Rows from block 5 of a small image classifier, named by matrix and row number. Rows with one number within an expert belong to one neuron, the router's apart. Each number is 128 + 32 x the weight over its row's rms, rounded and kept within 0 to 255. All counts start at 0. Numbers have three digits each.
After each expert's rows are labels from the 100 images, of 14848, where the router gives the expert most weight on average: "responds to" is what is common among them. Only what is clearly more common there than usual is listed. The data: retinal OCT scans (Kermany 2017).
# router: router (model.blocks.5.mlp.router.weight, 16x256), inputs 192-255
# up: expert up (model.blocks.5.mlp.up, 16x128x256), inputs 192-255
# down: expert down (model.blocks.5.mlp.down, 16x256x128, transposed), outputs 192-255

# expert 9
router.9:137129108145195146164124086100096149077087099140114122162199187165117152099115099135125117124158079124130143152136176108111140139058105127143143110140150110161131100105093222125104164109163119
up.6:142145127136150147150150124127120150118105098147123148120108144131127081123046177104111180145031103103095075173131101165153121174145132129129159138107102160107158091103146159096129107116170093
down.6:117167115106151135118081125104104123188120156100139099139127141175143169131157133141159116146112074101130043068071119108141113119175141146128113141152091093168116132124170059091137108142230127
up.7:141122139155090134157136166150201082116163107095095108199123142105112179137108164176120124102156131107122143156137160163078127126143205104140086194144132164072145128129100159072128185143192124
down.7:172143144154067129193173050149168148090057115132144111158118162133054118134127131085125103085157043071127150188121154158122192088103151109081117120129168131159124109130110095138122123121145118
up.8:115094102086136135134116129111119175063133126147134181154131149185116181118182141081115088174164154187121116055107145094119153079122067132110152118145166136136116116087122110111120144148107147
down.8:160131093133061146130144080157150123123151091146146139163139150150095079164087110147146110088135086073122167188121126128116102116128112134133088124171175100155132145095134135145146186158104153
up.9:128153095075122145109162043095046101110129050162166158088114119172131159091142084122153107118113135138129163135137133066099165128113102122114145134138130176155117111156149137196125143136068134
down.9:158180100103147145119142103060132114129146126164083122115063154161105106120109151102175160082150110125145170184103149102100107124128105147136138108144175094109139153112086044174124094172080119
up.10:142106098123115075141157114107071134154121100196110108210132094127107084142118143120136139077113129151091072147156067119138117155109070140131144133102086190120127211127143099132132064137115077
down.10:131158167109140182114125127115073194105099115117093172111173145073133169058144083121141111168212117116081057087114101136091138123146103123164126111107175129165091146145149096130090131123114098
up.11:128144172123184119126121125142180165174109113116132126124129104183132070130150148138147164071071084114118058121135111166158073097123151179156179079085159099072146116211129138162137139161108140
down.11:067117151100095139174120140082154094163094127162093097139104128133141165168109153185162186096101089115145140192149152142152096157065110078108111129104162097200073171134126137142123163101081092
up.12:159182153139194132200124139108150161122111129077089056131121080135082140121108142091123148103123070178110080099117118163175087164113124096097137137139111107158132090138125130154189052170129186
down.12:153122123149144119085132179157160095111129100132100159134134144079140104064054122111132125127136137140086110109159133151125147087172090110134142142089110120113052180236193090132111053141085115
up.13:137092191119118195153132113164113151143173071156124100108096119057107100116123097156158185095132141148100178183125130162110164045109097167136097101028139110097148113120151114150133078139109123
down.13:127115133132128142126164155188101125111139060133084075075092115138129139186155091150169130111066101137144151075088155139111083087121137133090190114159151123133093106137202118191099121136185138
up.14:152127172187086151122191115165176176136143115110101153116142097119095132134071123155134135106168121123162114153091085121161118102107100072133164117087107170099101104181164161142118080144137174
down.14:187123150104137154095118169166083138150128170060126153092123108121123126139186104067176111091097133178121108113123150136165124092126099120190126198137075130097081093142163152153104126160143098
up.15:090079133142201130149104097154156140112159107096087097177158130131140174094126160154096095157150090140129168118107150109104156114083091047153112206151116144105131105090135132101106192167134083
down.15:155141142149096108168126086132124136110125090115157171170165171150111139121114092177109090078133061137091130173117150148117122134133197124124061144141221113119138082066173131154147117135117122
up.16:108096133110125127160086123135144150070143099081079131173189148118115173100111181144113088132165131161164154082164115160110164119114097080101125168155152172132121111102137147105105199154167118
down.16:135168076126080126139164082142100158097124121140134137173127183165083134115138121124120131071154079053109148184090176125109120085172119115119121110163153132130110106045149107114120137125103129
up.17:162093175137149105120122194101125149109117152138120169083026065054087128097131177115143195137132080142122065067108117150158113127152086153146101111126092154166171126174082104097154142118104159
down.17:132083128191093120205144097174143149117163125108109125165123164111193132168136172092115114062169130112104173174195126120101140147121156107108109073112128136097130113081145145148133164176144092
up.18:146135157097091145115160120142148137168104090129050099126074115125177098129165131087158154153118089117151135125124106100183147097169145098133120103125128125131141145169114130154106145089137081
down.18:120096151084132168165121122141090170153125095128131110136137036106131139141127135111164114130157134164145160132068122115130152133101080143107103207139126147089089118164117160119169079128161107
responds to: finding: drusen

# expert 8
router.8:122084149160093137185112139188128138078087127134173145142105136145118124094196141145120108118159154135147203155129196137137115203108162106141172166192175187118149117080123153069110078189140071
up.12:104095133148067096142118169184189093113142134091090149106199131101166110118184173137051076085145169160106148165045140152079140118155119119142172119144187083143116109134100155080111100178181081
down.12:146120085196101142120162067158084152146112197050155116120174161115126112113123136094121065120130114099159170090148144083092125127099179110143145174155139119147141145134151106115113144112153119
up.13:145109159105142098062120119115137143118066057148141107133151092082078164109148153086121112096107134114099107124154117102167127151154086164140145126087089179137159109137126164133148086145119126
down.13:085096131201147104072121082127157157136142194098109070097147127203109153164099172138124135144109165076083118148078158157137186127102109129105202090126099125116136066134098114151123145147191187
up.14:137106119144135049121144141105068209096125165134135139133146161146092107071117153155097124143102152126124116125148170137142096112114133113125152101057158084146119126159078074110174085107139156
down.14:148107123135174081089187119141164108116067126139149106155121167158158185114055116131119138123108084183106148125131109126128154122141112098132106152161081129168112085164185156088178149149120091
up.15:075185144154158076126120117145112126134087149107113114162086109090163164120196113080131129090086058119083123150164143114149132125109136153132084105109160094136179107129173156135113161141163193
down.15:174155097109143149159112136190092135097154134067114100147119103122132132092149108181134092139044141096153160137171169160153171102159178146158113132104085187155142037082165169102149145106139104
up.16:123106164139056152115156143137164069054158105192099113117125088156149132155149165114172080094097135066143106117130158164148143128120095136210118135161124181084127109128119160114157074077097150
down.16:170121093192103169120092127068159119150083145116137163169192125145177148116114142221141080149124153125112183135172084140108151155149153142113099098124172146143139042116128113093108103133115114
up.17:180158134113151083103117188122069103182124128092183111142157100144067142085125195110162140132081106146109105070099138182170111102119032167070161164117152102132146080067095083069132119096163115
down.17:174156120171134149129136120085147127118142127135129136129163156161128117103146159125162155154121113083168099067134116075118144126143158116113119105142125080111129113129174154071193129139153086
up.18:136101149149043075164151163186142148093117156116093179114183126076153092104187153167129090111143135082129141170085137167101137131158116050107145107171180126145124056085114175135086184126191081
down.18:152155110183105116158134086117090184123109193089134139159105174063124168137133139094150094140099090121170121150123167095126117112068158079097125154167172145175155096133158119082100107151166112
up.19:104108130157102070126068159238151123126133150116095182069167118159192161101120148109036130105127187135114125170107092169120128132154113098107169104121122103156172068086126119112140138117140055
down.19:150095143198125160174144101110116128145108170097136147130108173092144149117146137048120100094126134114130173151109160177052121149091194076111137158169133108102126128167186048120125133183167160
up.20:145088175180142149132133120103083132138139149117065219151131123170082120180118175100118107135156081122067148143136166113172115188124097084145170129090168122148173081141161111151129145110141063
down.20:089109145119143166112156152126108141182179125155180099135112064100144126152141070070111105172120110183142153141138168119078128159130089114160076187155122151146140141130164124207131110082126173
up.21:147169151125072146096117110159113131085082180164170161105102115146146153111161044149117096080089115121143136115175145201139078171150158178137108056102114104136102135153087133097105112073120106
down.21:090187118138166123139133133163146079076080146147137124092123114113106084156160103120174099119138115156117113109095126125056162087184127143097137118162118179074140120131157112151096107078111113
up.22:130119115211182142169121023151121102177059131095098056148165151120137130108048143105113092147085122107134099123151089133121100147069157098131156181112033098137159152161180138068137093085124139
down.22:135169155077135126126119130115142103074145100134147155134119139161152092109154067145100171079096167107068087188147161144040105100177095169130109111171144093094114154116122147147156163054126129
up.23:114110166196128135074121161032081089098142140164111131153184086105192125063121144182133127148167064120141176116111120150184150123125125155098197147127109142092103115142161126121115109159150091
down.23:100155122156102098129075145212111150134134145150136069117155086100138118059153135141060133124096092080130132138062150158064201127108137146194132151169097129121112138140119179092126167065139117
up.24:173115115166117110170164176131058125056156134114085156163131091139070104209170040175140132107141111129119106120152180070124074081175177156147068122150135168071155127097107223114092156164169145
down.24:081166067084151132094070133123095092083208178176172156102101105121073094180100148172159154099096130100135129115132123110156094139161096109154128110144156103099180161142072095157068075136133129
responds to: finding: choroidal neovascularization

# expert 6
router.6:104143107186173122142067068096117140103170132114113134078142125140114151059129089099097155142108129150110212114089130074121166131145112114094128196123135123111086133090163101108171126129132117
up.0:123155096130110154112118085061123179132133157146142153089130175159133163126175125130103099137089145168180153101143170121122124197054126111125128143124162139176127082082160154114106118092138142
down.0:120123081186153119148094126124134122161147152166109193129129159141106042092156148173146101154102158094162121145087117102110106129096186123123163180138131089130193128130139090112101107170127106
up.1:094124142078159097163101152103145072150071135146134111181100112079104119120081198147138148086153084099152120097157123130173150118143154166183134108110146124144126124202166141060129122123210081
down.1:107094145150114172159114103189107142125150125103114146170124129154109172185160148211153102057165143111132072155049145119083170092120143142137138171155121124156110183064177139125138154114156133
up.2:093165134106138107107123149112138085071121145075117073121095114159149177124086102156155080175132144051153123174103108082119221145077142121144132210124053106110106102104112152142168125130138165
down.2:128144063186112156140087115111200128081126092153106163176098141065144124112144107158125123069093134143107116123129121110091123177136166138077130134153135091188128150054139074132105178126154091
up.3:097106113120160106124143089142121143141158151159129146093144156195145117127156104093107127144149128181128128155124176140088139158070121142128101148166110139180111132107095193132143126159178131
down.3:098127054212116176175080110141153126153119109138085120104091190141086102134137159132125114115130110134113115098135131124022090153097117140122150160210169093172183131157144099167121131165088103
up.4:154130107096124136128152120130107144102132151145074151087106132103067132137122180125141121169163140130198126121115175070105070059074167069132159180127149124128142112142120108092150134108153157
down.4:164143131154123161138155068130148102114132120106148142126117188095145093145085120142096137098142107140062128155051078137114079151116106222155079070175132103140160148120109120153150131138088128
up.5:082158112166170121081118137116104105119127173146132107145128137110160152125084117133130143138095158118126131125125124124069192137098112121157113161127030170095097132114145138171115116118152183
down.5:132189098159099195150096137107171078139100136140149188178101095053113106115156117218118154128119119131078121072157159112111123113115134122122102160212144151144154163108155106139135151139119061
up.6:216128099109088086173054139178106119148112150120105052116139116091131108135156161176132110131116119148138126159213085106163106145139155124163135085128096108124105127124123102095180092114149125
down.6:117128140145062119137132142132068172136095115097121153118153113205131094042175104148132167111130159080137073088082095115097118066096116143186202090161114090101127163148177134132108150131155156
up.7:157091085138101142101181135157134097160158118148064101145138151148090132111133139151099112109085058090159130114136080129126119152063137176181122119109108110072189144225093131155131162141204130
down.7:089134123143155117103125130098101157116119182143163112161073140079149075161129139097116136201116111123209144108125102118086117100127113139092137110071099136093125134105118138152083147142124138
up.8:102093101138158124065095149155096100157145156083118093114144141109182178141101190101138108164136126117165135134158115078118119114108146103092107175146099161177105137121144200086149126068156118
down.8:106159100179115123123079159147168131163152145121152154131107120127110090109136122184127117123153151102094101129095100144037128160140104124119119144187149118138155145132144094146135112142097100
up.9:099101082164136093096067128095130082139138133109098082124186170181148193112123115105079099137141128115169148151106158143130110180113139065129155184166112169186104131093155138107153084151189121
down.9:117103089170117153135112111141142103176178115113102127132111123113122099111130150139141140127091127151126131116066130156121137175120108105108118171161150110149169126135120105118186097147114082
up.10:118110096118122121079090096126112125133109177102143142109173139174128139047170129076104130173105145146196151122144204138140119135097117079132151149140151137199088121082178134105099083092164112
down.10:087119108180131123137123154137098129179149163142114138111175117118126099103119158142133066128100209121118137119080090094073133139111150148144177167145110082178164159195173064161173146175139071
up.11:123089109105204129098092132091153071153110102122112056135131164145136163118121149123108069166122144175168162161109155118139092165110139100185168187176113163205149113075115116121108063170171133
down.11:072139061117132151152139112115150130173087101106136146146147126124092114124159152137138146111090126106086117119152162135051121157149175154111142137142182093142169190050140114158167160120135065
up.12:127130118092190162121139161126136080108142119099136152084117164179099171136126085125144086128157140139125117148051109068095194116083149109148130178131114110145095151154087136149148140090126115
down.12:055104064175110190122110134170191135155151123136109172190093121120123124123154103170115087087102131102129114105146157127053106154103148186097157123224115099147128138079138040165167129131143170
responds to: finding: drusen

# expert 3
router.3:128130135152153115167183049121129166112140123139163131079094117070143126160077120079090123108113075126120134110133122118105130141131172140121134177142171141067114155166119126134169152084131098
up.0:148119181135086095145150100189120147177154113134163076155121160110152135131168133111138132153150142188144161140171103139094143119119141090122112161134139078163151134137126137097118150172149128
down.0:176135109183128165125114101141175071145104140060197153129140175114165156112116096111150081090166115158116160130128106080054175124145144146088145160183149166140132157152121149090078090089089176
up.1:122130155179131146139131065135159123167083138159105069148114165087108145185138160132111088183107108128105125126099174092213092161141115141133184091118118148105097130190131237080172132127075130
down.1:111109109129146110107155123150130075146162144063125138112166107082126102128126112176123093128155141138120162174116120090129088109138103157199154121196073118114168109101162153146059168070096145
up.2:126141134135170112115163127140111103147124067095186108112144136134091100113150151133149129119128071118130184137162056185140148156168077070177203079093160155088154154082188106138192170162133143
down.2:167135143107134154165138169098160145161090124134120174118176098156176119115132104176127135136151084081072136089129121073124170137086111090102162103116125139115135090125186150085163162122210068
up.3:151114172137097151132139117093106131176138095107062163141114102109111127093036122151149108088137112159119150163182081110112104150144167075150131087103149132086116149094073158182172131105134117
down.3:154093097113129071055142144170120145192149085128098138124132059151123124133162152175152090093099145059194175134143087219130160118154142109110150121123118147098094181112096138147128066171080123
up.4:088159119086097086055123129136113153112153094117199133109116128112139098133162163079117133079178174123144106121186159119111169107111091113131127143116156137139104083196171152113117150105180152
down.4:112106099131127152170119134131106046141071154099143134161132195133130142117080135100137116127140124149171138189187156077121147113066072155118138132142117104163179128104113187092109106146112160
up.5:097173163120107084065143126115133167102076085114233147104119115159145079122148160097140120067119179113153112117151130171137180148096125096106134180126174126131159093195140151100123147064120164
down.5:073112180176129099134133121116134116155079152143153186169197182128108144130106130132126098106087140101158151126115157047087094126118074151163180149150090121096141123107172157088153101120125159
up.6:081129084129092111114147081179120144141129096117148089128091154131132161115165128091140127140099158116162140085174103142117111161099120050117164173142126085170111087167151158074120176166126138
down.6:129162131169111140139124125142165122114071175124156149139167192154150152093137088097129046098146092131118127127110130112063149110112125156101153129161133161146153115133098110129130130129133201
up.7:129168123104078132111149085150126140134101110133128087095147149139143158134144163069095129126122155136150160131135118171111161111100113083153147190100139138148109091206097148068134169109135083
down.7:103122183180139074134142126125234112142114151101182108112156163111095133066086110122141099134151103088149134166128133053094154122093142159137111141187121167140143078155168137125144087114134169
up.8:142084157125114157120113133099111137182155167141143180095063093079082133138142097132072085118123110115119125145157144062208117054162091129107159125098120146161214138127190115183160136114155091
down.8:080143178148128101109139100119129180128189137128145114090154146124122119145148153183178110118050094221108128118144044160194134140148067113173075127069152065037107154137161138151105099186124161
up.9:124060218161161141162093150130134123125100100084115137079153129119093082126123194103100167111123100109174025105068105086173138143112084187109169105131138164068110091121148159158128132117124143
down.9:132111150151089109158117120144071099112095129103163178143157100125154135080150154178147159126067048111142120212150144139137131119122124113190184128157152156152068122175126076140105140124119171
up.10:143165112109099152096121154147107177078087135122087188101118113082118096102136091094155114082061131159084133132159111136134138130135130105119126095101125113148182142146117140157123149169130109
down.10:056103161105124172149077172125171144121123152137171148081161098121159101115095182136172187184103162118128045091102109071099142122156127163131073130098095095166146107172089157154120153164149158
up.11:126078097140129138156177061218096151169131099109087091136082132123153135126165101127129135142129123152123121122196092121152152180075097071112160141124098138137126121216117083097161127217134080
down.11:145156163150105149111112054098153106103120151088188162152172169094103145136109115102156078095168120122135141107139144132023105165137105156155133097203112110092107133129103142108131119164136188
up.12:158118103138122112146103086106110185174118143145137123130169092074073157189111143116165109138113157141111162133110163171126138100135131157147079162109124169167162138154144102136166092124166105
down.12:118156164071157142170153093185128195127109135163130138080130171113117154067147161166161072107150129074123095138136089083110145180108137130122145114138157107145164137182073157066106202099115180
responds to: finding: drusen

# expert 11
router.11:076156168116148085109134107101142077102148106141101165199097094184153098144076133124099120122180168157068142147162147163115136129157187137156114132106168114125130059118162156067159103139149131
up.12:143170095143161143164166135172113149169126141091102067140130122128073087144106078100126106119052066132140128139186185135167130126064164179133175075120146208129115143147167127174179125202119133
down.12:134149101144115156148112125100154072079224128168070158122110160117156178084096168140129099122147129152141152159030115109062104065113115131115095112166101131162127185130114111104153140103115134
up.13:144175074134135141087154090111165081123110176133130142144115132140113117128155123113152107104081133111126064132144166140149074146122165147119103140130143160103142203122155166208159128112145142
down.13:166138132142087120146130111101179074132104122124136147145111091114131106108138100096190181070147112139102157089113188104193065115100145158117069154118133119125137194109165121108088132125204121
up.14:152154140132056184064103113097167159140084112153099138163144030133135130067124090164188178127096198120142103163164113156101106183125123127126093096121129098081126143179136129141154137142179138
down.14:077144138123166155116120152155182163091170108146089077118111102096151158072156146184139119151069178110108102110149158134209115115148138151106173126105133159094139159145129122171169124153122111
up.15:129193088158109132184165107145142091139158119146123140146157129144173080148143124123100090093136102101101123134111144098145105171134136131157092104074137170105090152151144076148102131110125116
down.15:151187090091180138096103158097159161142107120083151172156126188118143078166116095141088149149074161131092111120184154053122097164116074114123138157140134092085115099095109134174111104120017110
up.16:151124104112104082135137156105155099115092149154146107138131090100097131144096110135134145150086112137155124172118127148165110134035159143078109095130095150099125115170152141110083110065102077
down.16:156150128152068159115128120166144089130177114063160142245171179193138135189093184086151099135168177111101117106130163075171093100099111163079099149093135136138100122143122119159085185116180072
up.17:128165139120121104104108158039131141132142129162145106151061101190119125104136108094151142102131097105098143115108165159138161132089147153178101125093126120143135134127152150134157155135127170
down.17:135079170106113099138131142139117088152164094127136138189112100142109070127079088156148145092160149142132113127132154130153150092134124163124134121144153132120151144083193114138122114147103124
up.18:124104149082107121134138125210152097086140084076132155117140157115164148136166122107037090134143136158128117180133151153110177104093128082092093157161153094143117107091110122090147167160172089
down.18:185155142178065139131193111093113157124071148095189163151082144158093159141136157069129082114147091102131135173155153126187143123097163136113153099110141171167111118064142124094110110105155144
up.19:093159134124116136146116138209179105069129139063138161122162146191179148148152099094125096146148158133133183155120129134080158081132141103121067164120162082139149117112111125071127161165177128
down.19:213165176144079151094154123136135155121112135090186181118099133138083140160149136091143128107156104121137089135167107078213156137094178129065118133154118107156109140096200107145105083132156190
up.20:152172115152109123184117132073064085091085111176133082157149092183088192186141163132129171124135070116140124102144138121107082135112113033192131136111134109128151076132156119116139064121070192
down.20:095192117180159172154142081133118124122100082103144094158157161146125165101140120147173151138144084176065152140127150159147136107077086145156107134079151177146186146148160071053129157147105158
up.21:149179115171157165122142069099077203140117084151099087126114145084104111129155138127171167134122140120132162073149138153124077074123143092125177095105115104113102076184142158144126169111099129
down.21:198103175165147127150116137086143097154119177173094120167136214140142152125108134167107119118101161138138141153124101125126095138171154086137157135122107133136077135082092131165139125156060137
up.22:136169086133164173098102098096153139099108213150116154101117131152091130117171150131162106160102103066097127079146115113111160183157110152169136120155141114130109232109126157159120147123116169
down.22:224140077135120096137079120113117125128150152124198164135141148128102112093150127110153157177107098154083083151129113119125126126094119147058116169109100060110163171123091118098070137123132085
up.23:101159144085139125130108164127155087074120135135141153132141131139180146161136170093081145106128117136125106189130147153090177107170163153107065124138150084133141108126123162094118185199198114
down.23:166174149117070121134159114113153203138124105097192200070115084128099118103177125106134092136122107108090128162142123199222127133088174090078107107120151130197099121147208117153138154115166141
up.24:169131172080154114132168072119093101109107112180148106062160215157161146139120086089104087114157124134043051139088154133155139142092142139115136203091075170135066146112096122093095147107173092
down.24:154093140170102077080119053142167072118165165130135103101148131144134117161129119115117166118166146133137085153090124118144132186121117073144115136157112102171142076091190095140123047110148122
responds to: finding: diabetic macular edema; finding: drusen

# expert 12
router.12:105095146090075112059043170126147146094156162126089180094135126202187112119117165108120102065172187186136087098127142115098152134168102103135142097152125114137116117105165112139154174139125206
up.12:135120177153136188109184086131066139158109129155101049189134103093116046143127118126155094148147110163148127103091157103128104194121091098137146125089129057138114136169076115200122154157101086
down.12:124165152102145096097091037131086148128124100118117118121108115091185117182083136173149112136170132090145120111139172138170145087107094165104131134132130104131165065135103129131133172071106101
up.13:200199119191143138176155138103128145146060116116104158136140136055123091149087116159120130113099103120082107142138123142095197187119146118144172112082113074153141145180054202084167102087164089
down.13:124139086075199138132085164100182156078115124102176107149118152141151169145160081095100078137144111167155099134121121137163099173155161114081150128121122127112101129119131124138129067102125120
up.14:144129152151104074174134123111119114140091133166103130126122178115101055110134087125096175118154125146075184153078122121193151170120182143183141086047160116116120125114119129120111134151170126
down.14:108076082077198084075116120187062152150157066108137169109144130116129097137117149169135054124184110109117152108144152065136124176173180136125089085152115120109130188083137115141190155198148176
up.15:198145075128160176056139145168157119146136116145138154170144132136144067051069114111150127147137124116184109135092166129122096107120113184134144124101107061085176102129174163141121113084167145
down.15:154151169165160137231143166099115148149095146166099130152143177104162135175121124140113140153154168110158087057091134147112187122127083164103123106088111189163149118116146148086099108076127111
up.16:107096080140149108143096134151126149138152104094175171166189184149129121164178111125149093186116127193142174141088173157123136100124154130121140109133134155137061153117056170118090112131162122
down.16:069116150074147093122153137121152086150133107146090028081103117093196142143114172197079118084114120160171124112157064128039136159127125104129140123238062163124148118165089173115111127092078136
up.17:150183095139152160111182085089125158149131131115152166128153172105061169167119133128126186201090094080106123083128128201161120128158131169092114071114154150098158152194108099107119134150179179
down.17:111132083176164087090118186136126189071100084118065165213074152132158077120171137145101082132126115084213148190069165124105112156128154220116140171128094125114082109116109105173149121154162170
up.18:150133154088088092165098119154144145117112087166120132108140065142122159170172149104122201116134086126108164140174173157110164117120148117158119149092180148122120151121178102119177158163120127
down.18:084093119076107109130086119092180128127163146085157175097148114126167139137160155169145189145136149080118142113150171150131139140140097160154174117084117105170087177157075080136176131122113120
up.19:154119080147129095151114133138098131140105145156082090139044120112134116137146104146111171113173043099151140163171116168127148149139124135125112132110169166140149167086114094155140131119120107
down.19:106066144103141144125079120101136103183136053131178200125126099178176128131147134112124155137157129116107118067149112108116079113092133086139193159109113142127169117143164128143135156106095075
up.20:117107075157152100135095101111132112122096100105162107122122194158110124148153132113104123129084176115179108119133153136110105152098135161089183182128166148174127108117178114105064116175170124
down.20:120102108101139124083107155136128114128152100166126107095076117044173114162115105168134110109125147170118126138185131164059138095173153116095110118131063146119117150148093110133178167124103118
up.21:111149157176122065172120123099107142182122138150154152148079100102109126133064136075132144142136081107174140079136092086138121121142186114099103126149131150128143172101123107149102186114122121
down.21:157136148158112080139145168088173096113146155099159136128079148156116131110087173146140118094114079196129175121122115148117122119221086121147135159103129171163154137087123076109084146068093091
up.22:135086148125205111130115100131101159153077098088074167135074149124131082199118103090127088208070122141138117080143201102137117124078128087168192117120104161133082093101098185099085107123137135
down.22:148163132137136108166152123159153058153076170081119109134084106104117150190107128091080069120064097105141179132134090104136123123112176119135094175137118138150140127198131168125100114123146169
up.23:130117142108112158087151102105133085149126110124114108165120118146119116154165131151191132111130164076101206170146097178155070152123127129127148150105154134073158077071115115147106162090153180
down.23:143112114154170087145132086110142159097110158118163119122135146164143148118172133134174073156146113078162060147158130141165136111082151126158157148102113169114076177138081051096139140091081116
up.24:136109076152168112154100069099073132141116134119132100145153172132138123196180127142115082165122147158199157130094143116129141150110160134090173119114098138148102167129134158084068115094156118
down.24:079111142075164120079109144144110081112134120117133075095026136117198160164111139144089089104090151172167170117139090090105125124090140116146124131146096143140145141129085158063186129094050111
responds to: finding: diabetic macular edema

# expert 4
router.4:075089173079073146164215113151181095129142103137137089126122068098162126076133103190108125151140152086119159149090133172095103130106156132140069065160149122130122136071140138141110143083120152
up.6:122114156166183066134075128097180142111163064138095135178115152148145147089193170141107177135141132145064132082137122154130115112092109093184144147105079138090154118134073116184111129115066102
down.6:065086142077087136154140066136132066150079149073171120080124120176111099165148092126118141146091118102131201101132191100136138161096107160108157153155144175173114107171132145119112117226160092
up.7:132141112195127134100187075116146151145070102137090128079125111153079145122114112157120139107079134126118098113119115090173159061093113122101151122063137068101180160181094103095111105143159132
down.7:112103124143082080138047139132142101165077171106204176206141123182129111120071152142147160145110103080151079155098163054097135119134122144143137128038111110158136158120123114085163107089133147
up.8:098195099043219145105106098083099141131088126180115108145122155095099095192147090108164144122126100110157190120154146122137105142133136099128137121132148177107124120172120142192183124154112191
down.8:181134079129132158146132121160131159149214155169158118174120165162095133140094191151130132131170062117138108106116113101158095099116166155167126144102117053121148129179093076133091154172149124
up.9:113154098079145148074105147114148120112130123147090097089106149098135116142064154120146154109104115110138098070096080122141196087064023062099085047153155118145096120101104094140162080121122156
down.9:164159133162144123170132125101102196073124118151113095144109141145082116117143140050145135155080104195141156166099138063164137118116138149132110171120137076127180136051121047174199103223109135
up.10:146125153159087110130145150091181110099169133113148148124092173140139107127136092112172163147137181082106184164158154136138155142035128156137115105084145178140111085146143108161186110160161146
down.10:079118087136185065097115154123157134174134130163129129053087102132127112140083171176130117134129156104148186142126144166099137113145188168163116108199082120142161090086066111132148158075164100
up.11:132118107154104124122118099054136166156135132144120073141160134078132136130171152143137141103112123151117178138119189086215141168118108112083121126134145108108132142203088118087161124085178153
down.11:129132079108170060201126084130126117138154126124118081139115131217160102115105104128095119168142094165137099113137070107124103108118077117107144124176099131068146145128121144127153117077111141
up.12:204154177127163085148163132109163132139138141166120114113140070124110091147154160154142135150086155133132063148149063113162127135136136146138117070119094176072158151099131086119143097141175124
down.12:111129118124125062152133085110104156151116140118137151134137176193133117077163148180118161156121129084110097187135128111086148154077181100133082183158111154168122104117113136167094148114169102
up.13:135175119146121114061139097142126100138093179145158166128100132121108112176082083119130152119083154134142161121102176149149151156149099090117151060189138167069119093140137175143137117122127178
down.13:151168145097156087127169095107137134176110105121157111152179138155106122100118138078153082117205146145148167161133150166114087162165169173105082081204129106181133145134151141128140113100072148
up.14:142137144101140103166166083101097089222144204115130103106123141120161112138107140123145124171152077120100175131122110172106082086186123181144139143052087139124134138147096159114143063140104143
down.14:132120122142113095134193181149092136087152115091137163172097138078084093130074169100154170116178125142147103124116104151107163085116127160161161107128097165075100162111093107170113113165193090
up.15:099140147114090110142166168096115189156114091149109167131071164126103138105130116134197154120129087137142139153102128186082150117124103151206168161069078126131122132126151104126109082141132161
down.15:069155133156165135164120115168172157132161136105125113160078167120135110169064115100123098177100121130130080153137136155134071121100170081092133080084176184117174167093121132139046155096141100
up.16:161140157147125137088096150096134095163099137091106086099071112152117212111122200082095189143109160081088111139092091156183118149140133117137133148094130193142127134156113106101175178159076117
down.16:103110187092102129131119101175112175085142178153148209106166111122139150135125126149121135112120102156097124159079161097128171153163086123087141152145172160102181184089124088142154141221170144
up.17:097095130146208134152068172099091165126145126138126085147190077195127136118097191063116144168122120206158146158103126157130092112122094115186203112126131162154150133113109068125110093184091114
down.17:100180145172171135120165108088099113141119104140155213186093142124126091180090108151163113105100114074130132134087048118132133170100078165126144110141105115132099141109132121162082116128064145
up.18:150185135109168142124153111093171117112125131140152171128145165117068067157086104083176146149106144107144154083136107152126096098142136134172187104121084132189158152146166156177165096212104150
down.18:127125050128108169158105132099123099181165161140178109136138146155079127147111137153128162122112103125110147124137091142096118128151095123129133117086097098149158083205141077184110093146150122
responds to: finding: drusen